A small image denoising autoencoder, trained from scratch.
Training: 7000 steps, batches of 64.
Data: 50862 training examples, 8.8 epochs.
Rows from block 9 of the encoder, named by matrix and row number. Rows with one number belong to one attention dimension. Each number is 500 + 25 x the weight over its row's rms, rounded and kept within 0 to 999. All counts start at 0. Numbers have three digits each. After the name is the row's rms in percent of the matrix's.
# q: attention query, key and value (stacked) (encoder.blocks.9.attn.qkv.weight, 960x320, the q third), inputs 128-191
# k: attention query, key and value (stacked) (encoder.blocks.9.attn.qkv.weight, 960x320, the k third), inputs 128-191
q.69 095:474510482471502529497497511472560498517490488502495540452472500520500521495508509535502457487515526503465513525483499514465508511506521469479496477511503518522511513507492501514487505484506487
q.70 090:455495484509503518531520516519527531531515472553512467481503534502501460518553470464525477501508493493507531509526516458495514541502535506526471461542513435484520491488468511478494463482518463
q.71 087:474512484517488520513514473540486528505484550489504504508490518509473516478480483462510466490463479489539508519468553451433490530490498523511523480499538505492513491503546452536541521494462459
q.72 083:475486467504492501549514495520489506543503485497542492472495501476482514494513515477509481470477487467516504464496480490453499516484466533484531470494519461516500477498494512527514465468465485
q.73 083:511518466491451544492497491504473498528531536495531495512482500503466507497523513472444514493517451545517506500463518476505492486522520496515471460506504560480503507503523507476539510525512477
q.74 088:485483499513510504551513488517543515512476462531498519492434535530484486553512514519478490515508511505524462502526519466510491510547537501484488442537481512451493512480493519495517499484504474
q.75 099:465511511495492503473475507546476536469484514532512473558483507514514507507520511511467524554472507462478439516546495489517502488556469516524514517496478517492485503498497506509496510507528480
q.76 091:504498516511545494485482514509534524542467492482479474471483465451519529469478494508522479447484475522509495500516518517506540530473464482510482517528510481502488506554506484554522517519492488
q.77 091:506527474457470485563515515511500504507483507508510531493458494514531495512502511513484523528490502513470501490531486452505487513500516530474468479501513508452516501467510593508454453537518509
q.78 098:495502535481488476511495479479522473542507471518481479509472477502572511522517511495464494489540507549510513503524493461534501583519497481485442498485503502512472533514522485521494542485472525
q.79 097:521482510481504485522508463502490489519511529467544534520481510512508490516472494508501490538531504486493477509525531464532493461499492500464506471446489513475503462521520472459481479490475516
q.80 082:521544481520496521505477471501499500469487515477505460546517493530478480526512548508508583520493531497444530446498474443519505480516506522462465483492470495527464480514513536506512487485506518
q.81 091:539479483485534479487482498489473483504586535471485477528489472473500499495519534488495467506483490454494462529491480489532519452495459487535497514518460480497473529527494439510501550472515480
q.82 090:497520513457524449484494478499540507504471493495505529494506492529528484515496489509539512513505531501438496495525488505529514549553505495499474514512506482433507525502487481453489514499476490
q.83 086:487520476486546458492544523496508539506484464515509498498532535573511544502508522499549504531480479486478495503517532504536494520502487458487517434484500483506494482459491442469502492486477508
q.84 088:456476479519526498454484507517498486485512506516466470481554517514500477502525494475519534493476518484483486495481519509535493525525447501518513512479525536516508479519505523486510508483531534
q.85 086:494508505480459490485503528481504491495505515498510510467502498479524483481540486500486492479463477517458490511471469489441488535517500526477474513494528464520506525561525490489508505508515482
q.86 081:497503457509545467470512504472493522516532499515485499458488520506503502474548495488469490473494520460507489518522505496466523531488493481468503457519533576493522459512461487472523518495488544
q.87 086:457475522469500474491492523490541497516494518511513511490538480550527545486475541470528513477502483535496535492503523478525493501506487479491515512454518486497497511483472546466486538489453513
q.88 095:537506486472499527475526465509547493501582518524499482456501514492486476496507523489529499507533537475492482457492482545527490456504525479526523489523480499504532516542499532545500485472522474
q.89 095:549500523474474511522479525493539497511498467481504481530497487510530477487534495461510475496464506518532532457479498483470477484517514540499503505505523481526534499498520514509489527498498484
k.69 097:469527473471523527511483503483533494491486513549520511534468467502502515494481483482532472521523520523533483511516481532515501489495510545477526544533495435492486520499460530475481515435504562
k.70 094:502525489530465494488484457491497507501467479536501543514480506525466504494497515495495481429481487495487479512489460530484505500504494490502502438557463502476479493476499491520495498486487514
k.71 103:459487473495491487503478495541506499485480481485471516509543525474535535500515505505461492517520462478519505511429525551481509544526528467497495518518472554475512531519518491510484524514466511
k.72 099:520525446458513555531539481483486535509494526484496526502481530512489547492490524527477446471491500471501520491506488474511504507507501531506542489491530484491454498531480517510476513431476507
k.73 085:533510542578510524502512519499467453500499521498533515517510470480477493476548506501490532522450499530505496462519515470509497512479459537520499507516540503515546464505499495460459475497558542
k.74 095:499487462503536498528481496535491557504483494497501498498530456476531460506495530490485494500504478514469493504469507517483523493519529489441519495440524499504500479486485518474506490522536495
k.75 093:486515516537482524477505532515525508493479492507445520524463512474499470473525497457483528499481488497475511486446455514497561507507529473445517485521498483546523516517530518507504488537542466
k.76 095:467515548476543495509503503492514458522461527505505518533462493521477500519498501482507540507459509517481513475507525527491508538542495496461494501534474453521541489513497508485520510507465502
k.77 092:517521500484518485488511549495519495484550481490460520497489471422459489513515499488489522477526534514488457520565483518469527463502510528470520490510487509486522509501474509537504497529486478
k.78 095:495511525507506526508508508491484522471479464490506478499459524510453488491455470514534484494476526508502508518517467516499516445540461507476455540497522436504481472520524532535553515501461483
k.79 099:483483490522490480478494503501490478518471493502530492495526485490521500512526503497507537459527481510477482501453561530499458504555489484454465523461503506491512469473507486472496519478522485
k.80 092:479485500479512521536518544524462491516509519473489506504510439531545456535554453543492516494513511486519518475493466495495487499498506498471487492493499460482546516516521496492566509467470530
k.81 091:476508512501490503476504420449479498517526496475491507532486529479511516499474524508500519482494476482489471487537524520516475481495500505489488453499485448526516488458521496486506536528533484
k.82 089:577506468511498515530469497531507500533477505512466511493543455511500480493520496499461467518518516483498455489508542558515508528482529516526507474510506488492504529508471505472516507533440505
k.83 088:493481516500532475532496537503509477523502469550543513459553561548511514456499517509509430515495444540485496478453490527484451502509490528493504493537509537533480471499455506529482501492481497
k.84 085:456506503495525515488489526523544493464479501451542506491479520501508527471474493505507478493529533464475475502453526508535510511494508497514510490493451476505499521510498499528492488450522531
k.85 093:529563542536504531479493495473516509489513494485472517539471509434495521495555477529498518481519523494542503441528517508522481520480520504484496468477502465522463491531526513451542547521482505
k.86 092:523483481471521475526499483486471518495492535513492511511493532477511445497505513537488511488473543455527519494490533487495513478502463473474498498517495562502515467548522516555545461493470518
k.87 091:497486543523497508513482492530524474499531516518509498514482520516490552446489492542490527510425527486460500515497500481507473517527448519514510520472489479502523512464506489490485532504525519
k.88 101:493506513504485494453476508556533546495544504535471506532455502495534458517468468477537505497482497473486498488486484526523519488517553474513528525521513511512462486490533471465513503526505550
k.89 094:513497437516513488513508522546513512502498484541490522470443513514500514500526540501476461511492487482511521471504512496487470500495508554500505503496522552469488510525499542460496496495497544