config = dict(
    train_examples=50862,
    bottleneck='denoising',
    encoder_norm_position='post',
    loss='l1',
    latent_channels=32,
    decoder_weight_standardization=False,
    init='torch_default',
    shampoo_beta=0.95,
    final_lr_fraction=0.01,
    weight_decay=0.1,
)
Rows from block 8 of the encoder of a small image denoising autoencoder, named by matrix and row number. Rows with one number belong to one neuron. Each number is 128 + 32 x the weight over its row's rms, rounded and kept within 0 to 255. All counts start at 0. Numbers have three digits each.
Before each neuron's rows are labels from the 100 images, of 14976, where the neuron reaches its highest value: "peak at" is the part of the image that holds the peak. Only what is clearly more common there than usual is listed. The data: regions of photos with short descriptions (Visual Genome).
# fc1: MLP up (encoder.blocks.8.mlp.fc1.weight, 1920x320), inputs 0-63
# fc2: MLP down (encoder.blocks.8.mlp.fc2.weight, 320x1920, transposed), outputs 0-63

peak at: middle left
fc1.422:078060112092103162105124139103110132108071121142145117103131123161082182147158111178115080114142135117157149149151139120083086136152103109107171111078097175069145139123098152076136132147170191
fc2.422:135138150173142166157148102137117113117150118105115113186133154083094100147169078180092127145092135098140104133151161112096105144106135127115115113143185134129176163076089119173139128126099085

peak at: centre
fc1.52:095155195074115086147149144146124122180110144148129145131111102154167087145106160193128085122080131111100186110061158125126160173150170107093113156179095178145081136111157170161148143129210072
fc2.52:135102072115141122091107169126098135144174072131132108160139112140098122111198152100119133165164204150141108167140059111102124096077108140109122114148143110111192097144088094086091064137103139

peak at: centre
fc1.67:106125148157114160131151149174106140148140154163119107105073181100178142113077198144172110168125117157123125171148103202152083125103052161118160186161061145146135147181166166150048156144102148
fc2.67:127104116155108176142142130125143158138143126133150104138085138117162103056095132156094062133146108220146108148119137120151113136062077152149169159124051131117160142174127152158056098121081111

peak at: middle right
fc1.195:129164157147128218154134114116196146130075128081127070156173139144143130118132101100100140136189114112118122110119118112182126155174102201171120112141114123139161097173147087204159086157111152
fc2.195:143154148237111187245142085127151146145155175131141113135144140092121125094154159186138151152154133111164144147111083118170127211127163146154101134099137117124121151158143154175156110144152108

peak at: centre
fc1.242:156182196153144151141126118127119127124158135151152123139046090169192138164115143081100145128145119140174125183188104104148106113135117046131087150152113114085145057089133181095185123138123115
fc2.242:087120051120109064118138148112116116104104101096138139134173147092048153124180114147134113131107145100106173050110137154138099115129118191123146094117134141145111196143109105184077129122136167

peak at: bottom left
fc1.284:068163143150163132056101131151151145108120125099100132112131104123114152132121110132065124122115099161200203144138115087086153155176160172163097120150143199109143098100100104121144128124051153
fc2.284:098130144188112127236123159101133151095106160145174136149196088104123118082129137134092163132112136157168155094182110118114105078089123134138142081119132161111114154164125149117134219196185112

peak at: bottom left
fc1.674:095132179153078093172121118120118113150085137142147096150111104153098101086095132183133168144124129117172112097179112116137145112099160117133123118123158070171141144156115114114153146206096126
fc2.674:186094154089141175125135128184127208130179131082097142133169121109145175184152134089099076094137125135133185166074125145079093135154137113158128120160099178106132142077122133146146087139194103

peak at: top left; centre
fc1.375:203138123162161138143095128132077116170098115122118131125094125121148112135093109137087058064093154121124167145124164150134100177102103086084157069156176159079165138078095110148078135144108158
fc2.375:045155093090109096105197155161152097138134165129167136113163163123086162125144189153132181199167067116156069112095119105110181127110141150147119166098111069175095132166172106103180130093127086

peak at: top right
fc1.457:148151160140169117106160133177110119118075042092162106143123164132107093121167112122116135055116139111144139125133100077131107210140161069151094126148110086157092101132089156170148073140123181
fc2.457:113116123160134129186111174075166178124148178124113115154125108102132079156150152152140183104127162128144166129162106109126092186123130157155088129148132114127106092093146133110146178167127066

peak at: centre
fc1.666:157126144160119116127133155075161145145147108102125130133087122140199135088123133134113107142125098140144141167137161108126171122125107157109138075168077130088182074187154101144141133192152189
fc2.666:167122155177102097133130128125151124137128091146167142128160159165160096076077125105055152161105107137136146161143118177135167084128141110109171188167150160153169107128183079127113088179147126

peak at: top left
fc1.767:094122112129154132143166108100097125103166129128091134127107169180161177093181174120075114080131153166161142147120139139163126146100111097166191079128147175025091122132099074131170100101131147
fc2.767:072107158158151147147147085074107108099146146150095165120103151165141143099145156090113111112106159184152153154128110120176151133127095107154186099135141155044090123124126084124160081166138150

peak at: bottom right; middle right
fc1.151:097118169114149111172096127138096122117170135145110131130128099114128127133089109173129151145138107123112165167097151106112118174172152118143110130111129133104140077122134085123151166174089128
fc2.151:184108082128119138093174137116204126125110094131164114147111150153156102123168139099131122158104158135131088083153091134139105073105148136139171132113109143156147183140106114134107076107171122

peak at: centre
fc1.229:124143175105067138105122116155137197096089157141083131141119126104121165080102158177148154102169122149159151158108119146128094109176055093115108094152128144117080120121159131146163111086105107
fc2.229:110158054117149148185162188106115120151122134117118078105095167110121118151145146124144161141124126097150161136124135143094118172120150155139149156138110137172110160149140098106149118117124129

peak at: top left
fc1.762:130142185184109115083150103107172184098145172183138140105116116165107093164139111050129164120132144175125107131147110160110172139141081086135160088117109137204148107105132127096171158165162170
fc2.762:131140154153124127144150168156152177145199139148130110095128119148153126148158158101092175119128136137145142160114116136131147160100131112151168165122125129132157110128134146103181131152204173

peak at: centre
fc1.144:111155156091162104163174098177107140146138179025121114123145136105069117185110152114138098120148189132071129139113086103139120072072117177117075118136185140156124152138084119150125192110094109
fc2.144:116119153112122133163157108135078117150140173071099102136181105085097126164108149099122142109174169155106096111138087136119158087121121168129077146140151147191148124162135124098169166111126068

peak at: top right
fc1.80:149154130193117093159150117152127158167120117106126087138102119060086108136107133154141140136130191094156170144109117158181118127127045105119131156187110116190120177143169148159133101086101071
fc2.80:144143121191103138149102136153173134149113130099173090156109151055088164140106112174092131119162155103125172138077124123158134160132068147129131135138144110170102214121137146163119123098122128

peak at: bottom centre; bottom left
fc1.332:129111131161115125123105111154127150140124138164090166146128168144129117107094146163114127142094061078134168149120150144175107108047150109139155182170115103128142156144114144113185143143139100
fc2.332:125160143106154159168138084103136109133149131110155119107133119117127150133145129077148135141144208190117107149121102114103158137162138172119087076071127147133091096148153133141067122120120138

peak at: bottom centre
fc1.524:130111140109154079182161115143144105163162115127153128116146180082103095064123125183116120106116147096132071125055127154080146125113041110133157145139148125110173124064187158132112109067092115
fc2.524:131156118176113138067110128103144135108128105134158132125126079130142173144114142085141129161143128148145166155170143139190121128148187149105067104127110103147041177218059100131143148171162165

peak at: bottom left
fc1.359:118137073097106124137103098140112099127133110159121123118142205123132115144172162116157100087138084122110065127120152101100138094154108091151096151120023115156165141128120094116124063152149112
fc2.359:101118185242130127166115103119164138135123135113149063181165062137131102069131053122078121140122147137103126125163127139129098123107086119138139096091199116082126121082145145113136160160058118

peak at: centre
fc1.598:062061093204097106136121122131113133137120100133112111065134131142138140111116100115186098164155128048105150144118164138119104119135166088138076069151118157161113104119155144163040144174135078
fc2.598:103087095200081129134123102156110146122138091143094105098143138143153144089134123142141101122164117008090160155126156112119104139121123097143049090150104125152123105126111164153066106164140060

peak at: top left
fc1.755:087073057151116106104135134167142091169119081167162121128144101156085138135072128127112080125103112123118129155095050155097152122107167142138164126109138157117096152131148154177158176131154119
fc2.755:158171216096130127173103129092124162151121158075100140097155130106166134103186137135143177147143182084162140112122198127134110143150142111121081114150133091151133109125139126095121127127103159

peak at: bottom right
fc1.370:108175181160123122166148128091129141069148162066125126143116101162133069071148170129195208115153088173115144151113119074118125193085098089075159102168110094138084126123129105128075119079152144
fc2.370:107177084087166100156116136146104144134167046165122159167193109105131107123102141122082151186132098133164084073089096136114167155203165092160130116180124167100076129149091091177113074071155099

peak at: top right
fc1.481:113105137067108112165078177145143118098124135115141120138132147141094128108148146132117166132112133108123075118127127161099147178133232127074142141129083063190101104180212116095188128080169143
fc2.481:139161114131175129095141115090105182184103091117107159166118143138132102147143127100155120135129086154107174121128096088125097113167101104175101170156122164128124168164067149140072105112157156

peak at: top left
fc1.367:112107143106184135153074122187196083184087087109143095133109179045118166139101113177140102135155128094204160114158149112158130138121167093152054176140181111082119070115070110122122116100145121
fc2.367:165171097141117152148148119142105148151158154127119118126115119173171095111212145115090125145089145146133154201105149137136120172107122141142169141163107143106153150116183139143157117160166138

peak at: centre
fc1.382:094149122111108095126106126155108122120150146179097164119127070158177164112122124155097125118086119171119123080146159107109107096149153145132133073091092135149114145111107137081099126107124159
fc2.382:165102140165143176154108124078150141137136128097177100161112169073100096124158140122126128120183166095136125156131064133139116115085094113113093162150103161098163109132126096143113110154163116

peak at: bottom left
fc1.492:135157094145087138132120117123137178110104149128122133085175145112108210099130160170219152174133189114146144157158126128161110116124141194131144207128114072147147116194142131104101093129105142
fc2.492:138126122166124152087070106171139174146107090123135193168188083134129146176140113084124090135120202141152137099144126137153153107120116149154156128099156090106177108157091095151078100113104154

peak at: centre
fc1.227:118091132140142136134148086062111125113103075163125138176144113122113101148102164077108121189163148122133105130170091167194092099129121127103122114111094117182098146187156077104164112156111116
fc2.227:093138082125147109093136110082082101088045126157077113174121112163114133133111168099141181168144191071084090148173147162165078111161140159117097128126102121158114096163073082103142116132085164

peak at: bottom left
fc1.653:149146140070103096108154119165093139128139103165156104124113160144122125177130064092113157091132136124059180077115137179167068134117181138098136140074117040089121104131133119064127095144140137
fc2.653:087113172143110187165127131122157060098145155159069111153153112125111117082122119130078125166069126104123134181150147109101142118127125165148106082142164142116146167132121079183153164149102093

peak at: bottom centre
fc1.575:193117160068160158190160082095131086097119142144155145119174106195156122110122131122116128127141083155169146081151141132099212149142169203111105155166094120092097145127126116164169144109165100
fc2.575:167109173084136130208179107129116139124126116111112126103149099148142165133101170110115108069148092080177163096146102090068146146164169161099082133124136112103073152148097140161123125100129102

peak at: bottom centre
fc1.764:164079150146124161092100100119131133077150123149125169149160169140122117177156139114076166151107146149081091142091119135125133029166101085056134148097102162133122090191126094085127058135140087
fc2.764:072162148113176164149134134131101096127108111106070089135050124104099141099135158116199096083129113130170172098132112112136160162095141153156121110110135114125097157051188132188117191158131160

peak at: bottom left; bottom right
fc1.254:141144073163186111177056095109168140159116124126165126162135093074152114166200070177142171128171133150135172105110174137104059101134131141145144168156117098162161135136197177137160108198173145
fc2.254:070092188114104164115176127130109121137162150140058131106130111187123116099074134137143106100051167167167083134129079118213230149113128120172110146110146152121099131143077096117112184095116136

peak at: top left
fc1.493:214046060102165129092156124181083113115124145149143092115164117112148145136159144094132194082230114131089114111153183145105132000175112095129105126088169140074116142095126159114144140123127139
fc2.493:125190130176131121205112193070083134123099152206089175151116128098123120100180191126186154164078130126144123176114135115114065184128088144119116095185094103119115109167169073141118123134131113

peak at: top centre
fc1.571:180136162125129120192109118108096147109114108134144135159118179116084106103100152128083176147141053104142090150109156133143119091148066094126150160138171115120075045157143170114171103076142111
fc2.571:087121101153153117110152134113158134115153151124115105111164071131168131119195105133115102122128242139134139048151096108105158166112137159124101097116091140114184227082093121146129143154088154

peak at: bottom left
fc1.526:128131092123136101057102138160125170155153133161144131093123098167153125110172109088118154094101057116133101164057120105111153157113128171089118136090125178082119128086111114124120108126144107
fc2.526:143129128174129132161179140127137066104101098104136105186125202089105107154108113123119115155166190125145159099173144166175142109117104088177163077157129097175121135137127161139116146123136160

peak at: bottom right
fc1.334:124102173155100130157173096171134066165133133140089168115137152105190177156087123121121084190169114109139147161145130135077125141136141146087127111136155090116150184102135148213170159147141121
fc2.334:144134131132143112126086156083122123138125097105172069093174120155092139139147106090187082098099195092146138073099128127151118102103118126154115193076125188176128084160148106108106145101125136

peak at: bottom right
fc1.572:100120090157155154126112086083139186159131115161195171138144138179128178186124117114076143176082126161144142102152097090091122135160158133091140121099133184115064111162146160125144141122112164
fc2.572:108133083170179137174120073115137144120131135109145152136129152134129166161144086138082129162110139149177146087121087120085093177146159143104138135090108165159053138180164163107136128133131128

peak at: bottom left; top left
fc1.182:184134076100173096166112209136177153154046118081107090162184127115073136132127104105153141127097140188076092092151122131108133103141147124087128103147160063128073147104133139124120172153090137
fc2.182:127108172124116148113146089102141128115158174095139140095081120099190121080097140194127130111163157089170191137117118109135131150149130121165133141110111130159215171182147118120163108088171090

peak at: centre
fc1.441:088115119137166118173082123154111120159064193172124110112123125140168153140130188108074151150151146128177196145158203115083062131168154125148094133085134153119114103112099116088116160092129150
fc2.441:207102132105061136133158145099114086079202083110152154142130104130100098089185094161152118122114092137096067097102061146172149114076083139111156124140134097126173141149178146129100098150154081

peak at: middle right
fc1.349:168122142054165097215167079096089132137121177174250155149171177136135090138137110109114183086136164109115124150058081121112101154114131154175107168104152139141075171094144132082127121115191112
fc2.349:114141184128085098109138118137151137093127159155104094092098131170141136092127151150080128154089093088127116096141128151149131144157116137162126108180201151180135124120144072132068143122183113

peak at: top left
fc1.299:063126103139174154121186138116163165126137157099173148165177117135113136109079137220163114155087155159117161167087134127075161167134144175115118167184147105113087160138170099167174146165137121
fc2.299:110111080134201111155129134077147137187167111146155134152157085114089169139098083116172172139100168162142107178072165143082136108176110164066101108172158050075121103138167087134144116154134113

peak at: middle left
fc1.353:150112127169115102071138151141108141095117120084135112132183078126067139142198076113171128119022134112094093172109119139146110081106176131066137135142152117112131119094119194097173099175203158
fc2.353:134155155054104128123102143139119114137134144138142173087085206122181129181012221139136139145196118103163138143111103143149143172131156120191168147114104190140086104165134082143119133084091097

peak at: bottom centre
fc1.719:117135118153132122054144151116134086117123163073112103142149082122054169126143127134119155116097161181111172143123090147137105175110113146143197119135102118104145136091118097162198096131154147
fc2.719:047115108160121129098126091124153090120175198140128101123143086138073120078151092123136100128133151171120168151116062139158174133106075148130157125138089135098196119098107133123150115163136136

peak at: top left; top centre
fc1.438:089169132137143045144100124153088089168136128147126158079089140098142116116177096096120162105184066130164152153132145082105095111163132124143077084084080134157137125129109108102089058073146148
fc2.438:133087179154146159134110119127185135090124097111125117115103124122099136170086118119158104097114224136144096117169152200144130068089095103123144113105149153074104115086142148104160206159057136

peak at: bottom left
fc1.414:122097133141120131088145111099137087140115157133112150115137175163157123203127100062131166087138149201122121147117175162119131101135122116127114104111125140108115078128092095060163113108101136
fc2.414:178129162101068165096110088054120063062151176106161092105111121144109056122139156142176130150109188109169112111157145068141132134092075168155140123130193177155182125135141104128137178167100119

peak at: bottom centre
fc1.408:132100105141102143063082137088140061182092117072156114111165085104132169130159061106116084073085152083154078135117100101135083158133150149145129123095172120149113151139098122129193076113116127
fc2.408:078069118147157153133137072117128155151134148100165126101214081159088114047137072104109143123122119173155145094084121118163136127119133160161144145113157161109137111137092125126149136151150131

peak at: middle left; middle right
fc1.66:120076175128145143132120132162177151144193165140102136155153078143128083127107185160123181164145137110097095082114110186111141126076124135142139141135212117132124112090174154111146162168141134
fc2.66:165118169127121121181120133153105171150199163151152123147158094145099099075118131170125171159151129120129072094113092148125154142094141102154152118155189102104183121080165118125137105221111097

peak at: top left; bottom right
fc1.89:111147112089125136115143094137089090075123149107172152090111116113146133121155142089127169093099103077079128069114063114139117052155120150106099099117077135121149147130072120123117085134091160
fc2.89:138093128165140095127137116096116213141115074142091150167114179142074186085116126092156112112128141123155134142125148078071195136149141153078119101116115100144102051158157127157122104127145099

peak at: bottom right; middle right
fc1.114:170113135102144147118161131115126166141122125142150156173158146130150114143123065175113078101109158167198082163129155061122153133182099141098101144110145118142078145123119132189125053131135181
fc2.114:113142158205110096180097128134095098126115127112147085116161095136111090105180121162133169120138122081159153093101104102144092117050192142152144104138155132037178153126166136103160177192186104

peak at: centre
fc1.57:123175190111130097171116156126093085094115130082072143133091114095180111170099152129118146171078138160220112120169107125138113086171124100182103142107122127114128068132121114187160158115155175
fc2.57:119152098132151137168090062147157090185112119130110114107109155150111109166118103122146079128140190111144226180140136123097123115174135185174151157160102118154124133108149118140189083166174168

peak at: centre
fc1.502:118141123140106160045102104153140127118156124075069160131096091173119177145168169081052117107055095145129145125098110113150140117133085076106148133117119140100154165085036166108140132114176205
fc2.502:153139122121136099234149155138137161148112143189197105146142200095156094152090114158170110115205152124132122141147133136104120134116144173140121122147128137147136118176196124150118108141072071

peak at: centre
fc1.374:121164172052117134147112133105132125077129137165143159141136067196114110168217157160169150087160197143135116106117148109168149131134138166125126135133087117125091086105086096139091145120041101
fc2.374:126138198124103128146107111121136088091118115154162165159131052165121103171182186141166114079201200138129118083148189160128137117137098145137075142136119159164082048099084112159109116140093128

peak at: bottom centre
fc1.288:157143120188124152107122102167152100118130184097098127167173145144139209159118144157114150149076159140129129097131118189137138153185116155109121125148120108121140154148149109126130091106164106
fc2.288:088159146079120123138142126115098083131110075127122095120088134127131083094118141119132052133093097107105118169134098067118165121096160128121116122094179148103094112157123110144114146083117134

peak at: bottom left; top right
fc1.554:170134155135126142095053127088122155099112172072103125143145126116104092157145046123124093096178122150108138129122186102097183100151197116099161135086164157119147082100052165141133159079124133
fc2.554:087109128132070121103163101180155062113149079184114059115121088128103157137070171119109172118138205126120147090111075105124140108120130110127122154115154156184141145126122176101156154126092092

peak at: bottom right
fc1.122:113093116064183114116130097180099112155087151166063095138094155116103072150121169153084132128098136160156115150108155077099169125175153103113117150049154064122112194148125146131129080151154109
fc2.122:076133129125103109115090177098114085120075142140089126108171140123098106192188121112170139171149165180125170134157115106120158109145102108153158131114105128144148159114196134098147097157102134

peak at: middle right
fc1.695:128058140134131111044091160113157126135153142142128180095121123118184155145151111102132101134157067157095095171107146149168137123143125182092123121197118157122140129151097129107112119175108165
fc2.695:148179124126148149217151101127093120140117107092128062144132097119084131118096135123166154098110196105170143096124109106075112130085117085141154145053107112126118126104166129134141153092149102

peak at: bottom centre; bottom left
fc1.298:106100090075136137116122100131154123122124109153163164176110205104163108172137149149105177107121120083051071071089090147160143115200144130065142121111112124182121100125148157135080110102160113
fc2.298:114138166185138160197111147120067180161127152145096106102144071167088086073112093124125090079080112169213173120136167132088188117099081115176117138112117127119123175104176118101134188208116122

peak at: bottom left
fc1.549:109086124107150127099169131161115156146104088089105084131091090118175093165117210167151138110141125127108138092142093135107125126156127104089172113113165116137109091112064132083102131128152132
fc2.549:148147166203150098179120065130165099106064142123115144142091102097155137087074099122063153190097160137116104134192180169130164117158124172148141102136143226152155084118184140125142083108118090

peak at: bottom left
fc1.219:102104148125128126110108102111158100092176124177158119149169128149136124108096119095152165114108163141146152140124143117161096193162138142168122098131147106139124104141109115153151049121143100
fc2.219:135133092232123154197170055144138164221096152093126110169130099126111149099095182208128125118068158140170119129055123155159133155146174176122131166131120142125147188136142130090102067161150124

peak at: top left
fc1.759:139130201124152075160104159089159130111169123186087073123127140153134097112117140131147115166173149148154084176107098144075125180114144105184096076163150099126136129141151117100100083189169125
fc2.759:159110197166122110132137128125152088128157091203100035163097136132097085074096115140095139166207149129108112153105098126082130170109131097142131067137141068113173100127118117116092070172119100

peak at: centre
fc1.49:134134177205102171160158147075161078133140128078108167104117175111063088125086159128136124159109165085162163149151104076172108143072061164093142173128111144161109135174099148161106079132133107
fc2.49:154132156167062170179111136096221070103130131099153145123121147089088093104103151072072123104137152109136178188142076096169136162072072129084151192138105173155113101145068136189095102108141124

peak at: bottom left
fc1.624:194123154159137170128077130111109172099146155080155146136145125093164117135118066153137139153168192110134106183107113078147160123106093126120158147159081115097196112109071080165119086101177161
fc2.624:208106173187123185108037119101131168075128156071139126119149104094133108139111069166183155150160211125157113173097085096156147108096139134104149140168101086081186095144085135122132136114171143

peak at: top centre
fc1.283:103124130144129144130114134119151115117154153123092165125156137173158085105134186136129071080094125124134099150137107082162172106064114113182097121173094161150126115122184123148072154117111123
fc2.283:106095111079129085111133145182117150190034073157160111131100134089137159143153110126127152149138148147145162153102084179105131163157146137117204166140139159138157120134068124098087089102182180

peak at: bottom centre
fc1.59:185164159101131176131061117077108104135142139137103146129109149139144127182149112081108156093156027146137140138164129175121114102114116104134055132089169165130131129091091140132134135179114152
fc2.59:114096107176147087131145095177137148118169112144172125123149114113090102118129156145100111156130255142141103114084100146139155124161127117140182134148105123097140082141153118151150104143123102

peak at: bottom left
fc1.267:207137062086143155079141116162108151160121061167150073142109133135160104149148101110156116110155103155099128140109124164073177178123030203104145175120101153104144110125096158172150196140092158
fc2.267:166151113082124105134079098112098156172124117135135097131142107153164136118180063149142127117093092150178122127062087143082139160125099171150116173135117136139150128120115137134161165139120138

peak at: centre
fc1.63:156176115095105110045093146115095122099145186092151109091137127124151129161161141099137129110106145160160110088126081074139063086084091097093179106151122123100195107088117098109118127121084156
fc2.63:136060127115171160163121122172099104121101090141086141162075137135116149114126121129161103106150109128046139150110121119084201127172140130142078080076109143133066121148143154116130089132113088

peak at: middle right; centre
fc1.736:125093140108126087132127111144153083118116168135140105075168153050127156138134148154206119121153150082079132150164169122118131074165140141152105079150141174187075106136156144129096102121090111
fc2.736:121090145136098085168144137128146107107129156141158125116136180079130112145136147137129141120172138083089112145151145127149131069184116144148123097131148174183089112110108116135125100136110085

peak at: centre
fc1.18:140089134180170137149103091131118145126171164068136064110091131140129096076167091112209119176086119056172177171123130091113091194158119113124076119156180137124117137108164091093078185181161079
fc2.18:188125181159128120136103146067109142084125169113153064118172189165101114145147123128189162128129207101162122169131118092133085168176164107135094203122168165134145111130163135119120146147152162

peak at: bottom left
fc1.381:128125164108094112148152140132138168117105130075080132159175109140173113124122114105143150119100127100118148155163156089069104092111147152149165147107065165174148139155125099119120129127089111
fc2.381:107095115102129151166146124159106106102110192095107142116099121131114071086145084101087175081118103074072125129130143089094155116070165139149158088116098187174151148111088131138112207114154137

peak at: bottom right
fc1.597:091188152137172105107088190091161141099124140109124100092148089094072124166159115131127155113149165146135182117150148144150091152054107149135114131196172138109123160143118118159162156106108080
fc2.597:058131130185122096181123105149172131164128158159104094123176101151078110116183095097102076145133162147109082168149160143136128147146080143122170051126099163084182145112136135127139118160121119

peak at: bottom left
fc1.87:086110083076143109144140100189112171171178112120138111125070129113115154114143139168178098142148129119085178121116142188064150147133089086115166112115069165117149129146105120133099118094080063
fc2.87:115170123149108116177175143046114118083102144132136152082143114204134083100165086093125163131115117127131101118174140094146180116134113128116160099081150096142136168115144128170148181173107164

peak at: bottom right
fc1.168:142185170120103124113174095136168163102107103133121073162142173152133137139102087125091090076091139179136092138135102090118114122145184143108148127096152109084103084161090148137116081110164155
fc2.168:097123134200113116210088162133137095095130153100104110175119083140142104152132142159129142132122188155135147093117087134116105162092146136148185095135206070082142178063171123073169148143106109

peak at: middle right
fc1.160:108139103142110145166087177156155078151131146154151176086106097176179164164161088099074203166090095158147118155155114177090215193099160140134132109146119121172173138149169147121107135135106151
fc2.160:163096131148110161150070159098127037123163151167132167128148131137131106133113061175117152170100081147214150155102144196132106117110157151169125113129140095114161148064160103137104145213111155

peak at: top left
fc1.378:119126083110077144040169187109142114121141162111119124109148150134172167107147120125041150091165045113094155098118137066113115165177161140086128074119141099126116136162115095145131133163117153
fc2.378:144101187170144079141066069129137115151140112108093124146107111128102071155092114102161116147062252147179077156139134130104092073059112144146117145118160086153136123050168139098134119074155079

peak at: top left
fc1.596:081174117116109087127128130150100154152168100148118103098062178121168153080154093089056132130122093161125116138160100140112108092122123110146207125123103181146181120103138125123173071091142137
fc2.596:052167113111089081117123175144085139139107091124110093100162149106167098080184087105072160144092116151125130153114108169104157109122135108133220140122127182160196119118144087135138113117158155

peak at: top left
fc1.520:137082158123133111077075129164086150096126140140135175108143182126113085209160110082126125075117183118142106153150137080121149066139040129123174105100047128116174152128169166141075105131153162
fc2.520:186174108135175076210119115080108139131160131176164158105156128113135186105100084191133160136148077107177104135078123159149148139192164157143174165138154097138079141131117101125136125106110048

peak at: middle left
fc1.590:150156177136155130137175177120128126139142153105129105113088139154150100127151200110112133165106107097134169125117157135152065147072129144087169127131185093148131110178143149114084129105199083
fc2.590:144132148188078125166130141143142094149157159133092154168126097098106164101134107145106144170076116125107162110148138166129164150155180174164137149086151123104164134118162081151158099123143089

peak at: top left
fc1.386:133094117158080155168095150125133126109152099076139089159146072125161073129079176139174170204093052112151108140102118150160107101112157153175108126116132123186119146164096144136119152140114094
fc2.386:117106180188153102130122139111139133062119154120168148156113117180116102131128078155142113188103157073127089147127105168146100122126206145148157120120155113119160160171169154134142125145093073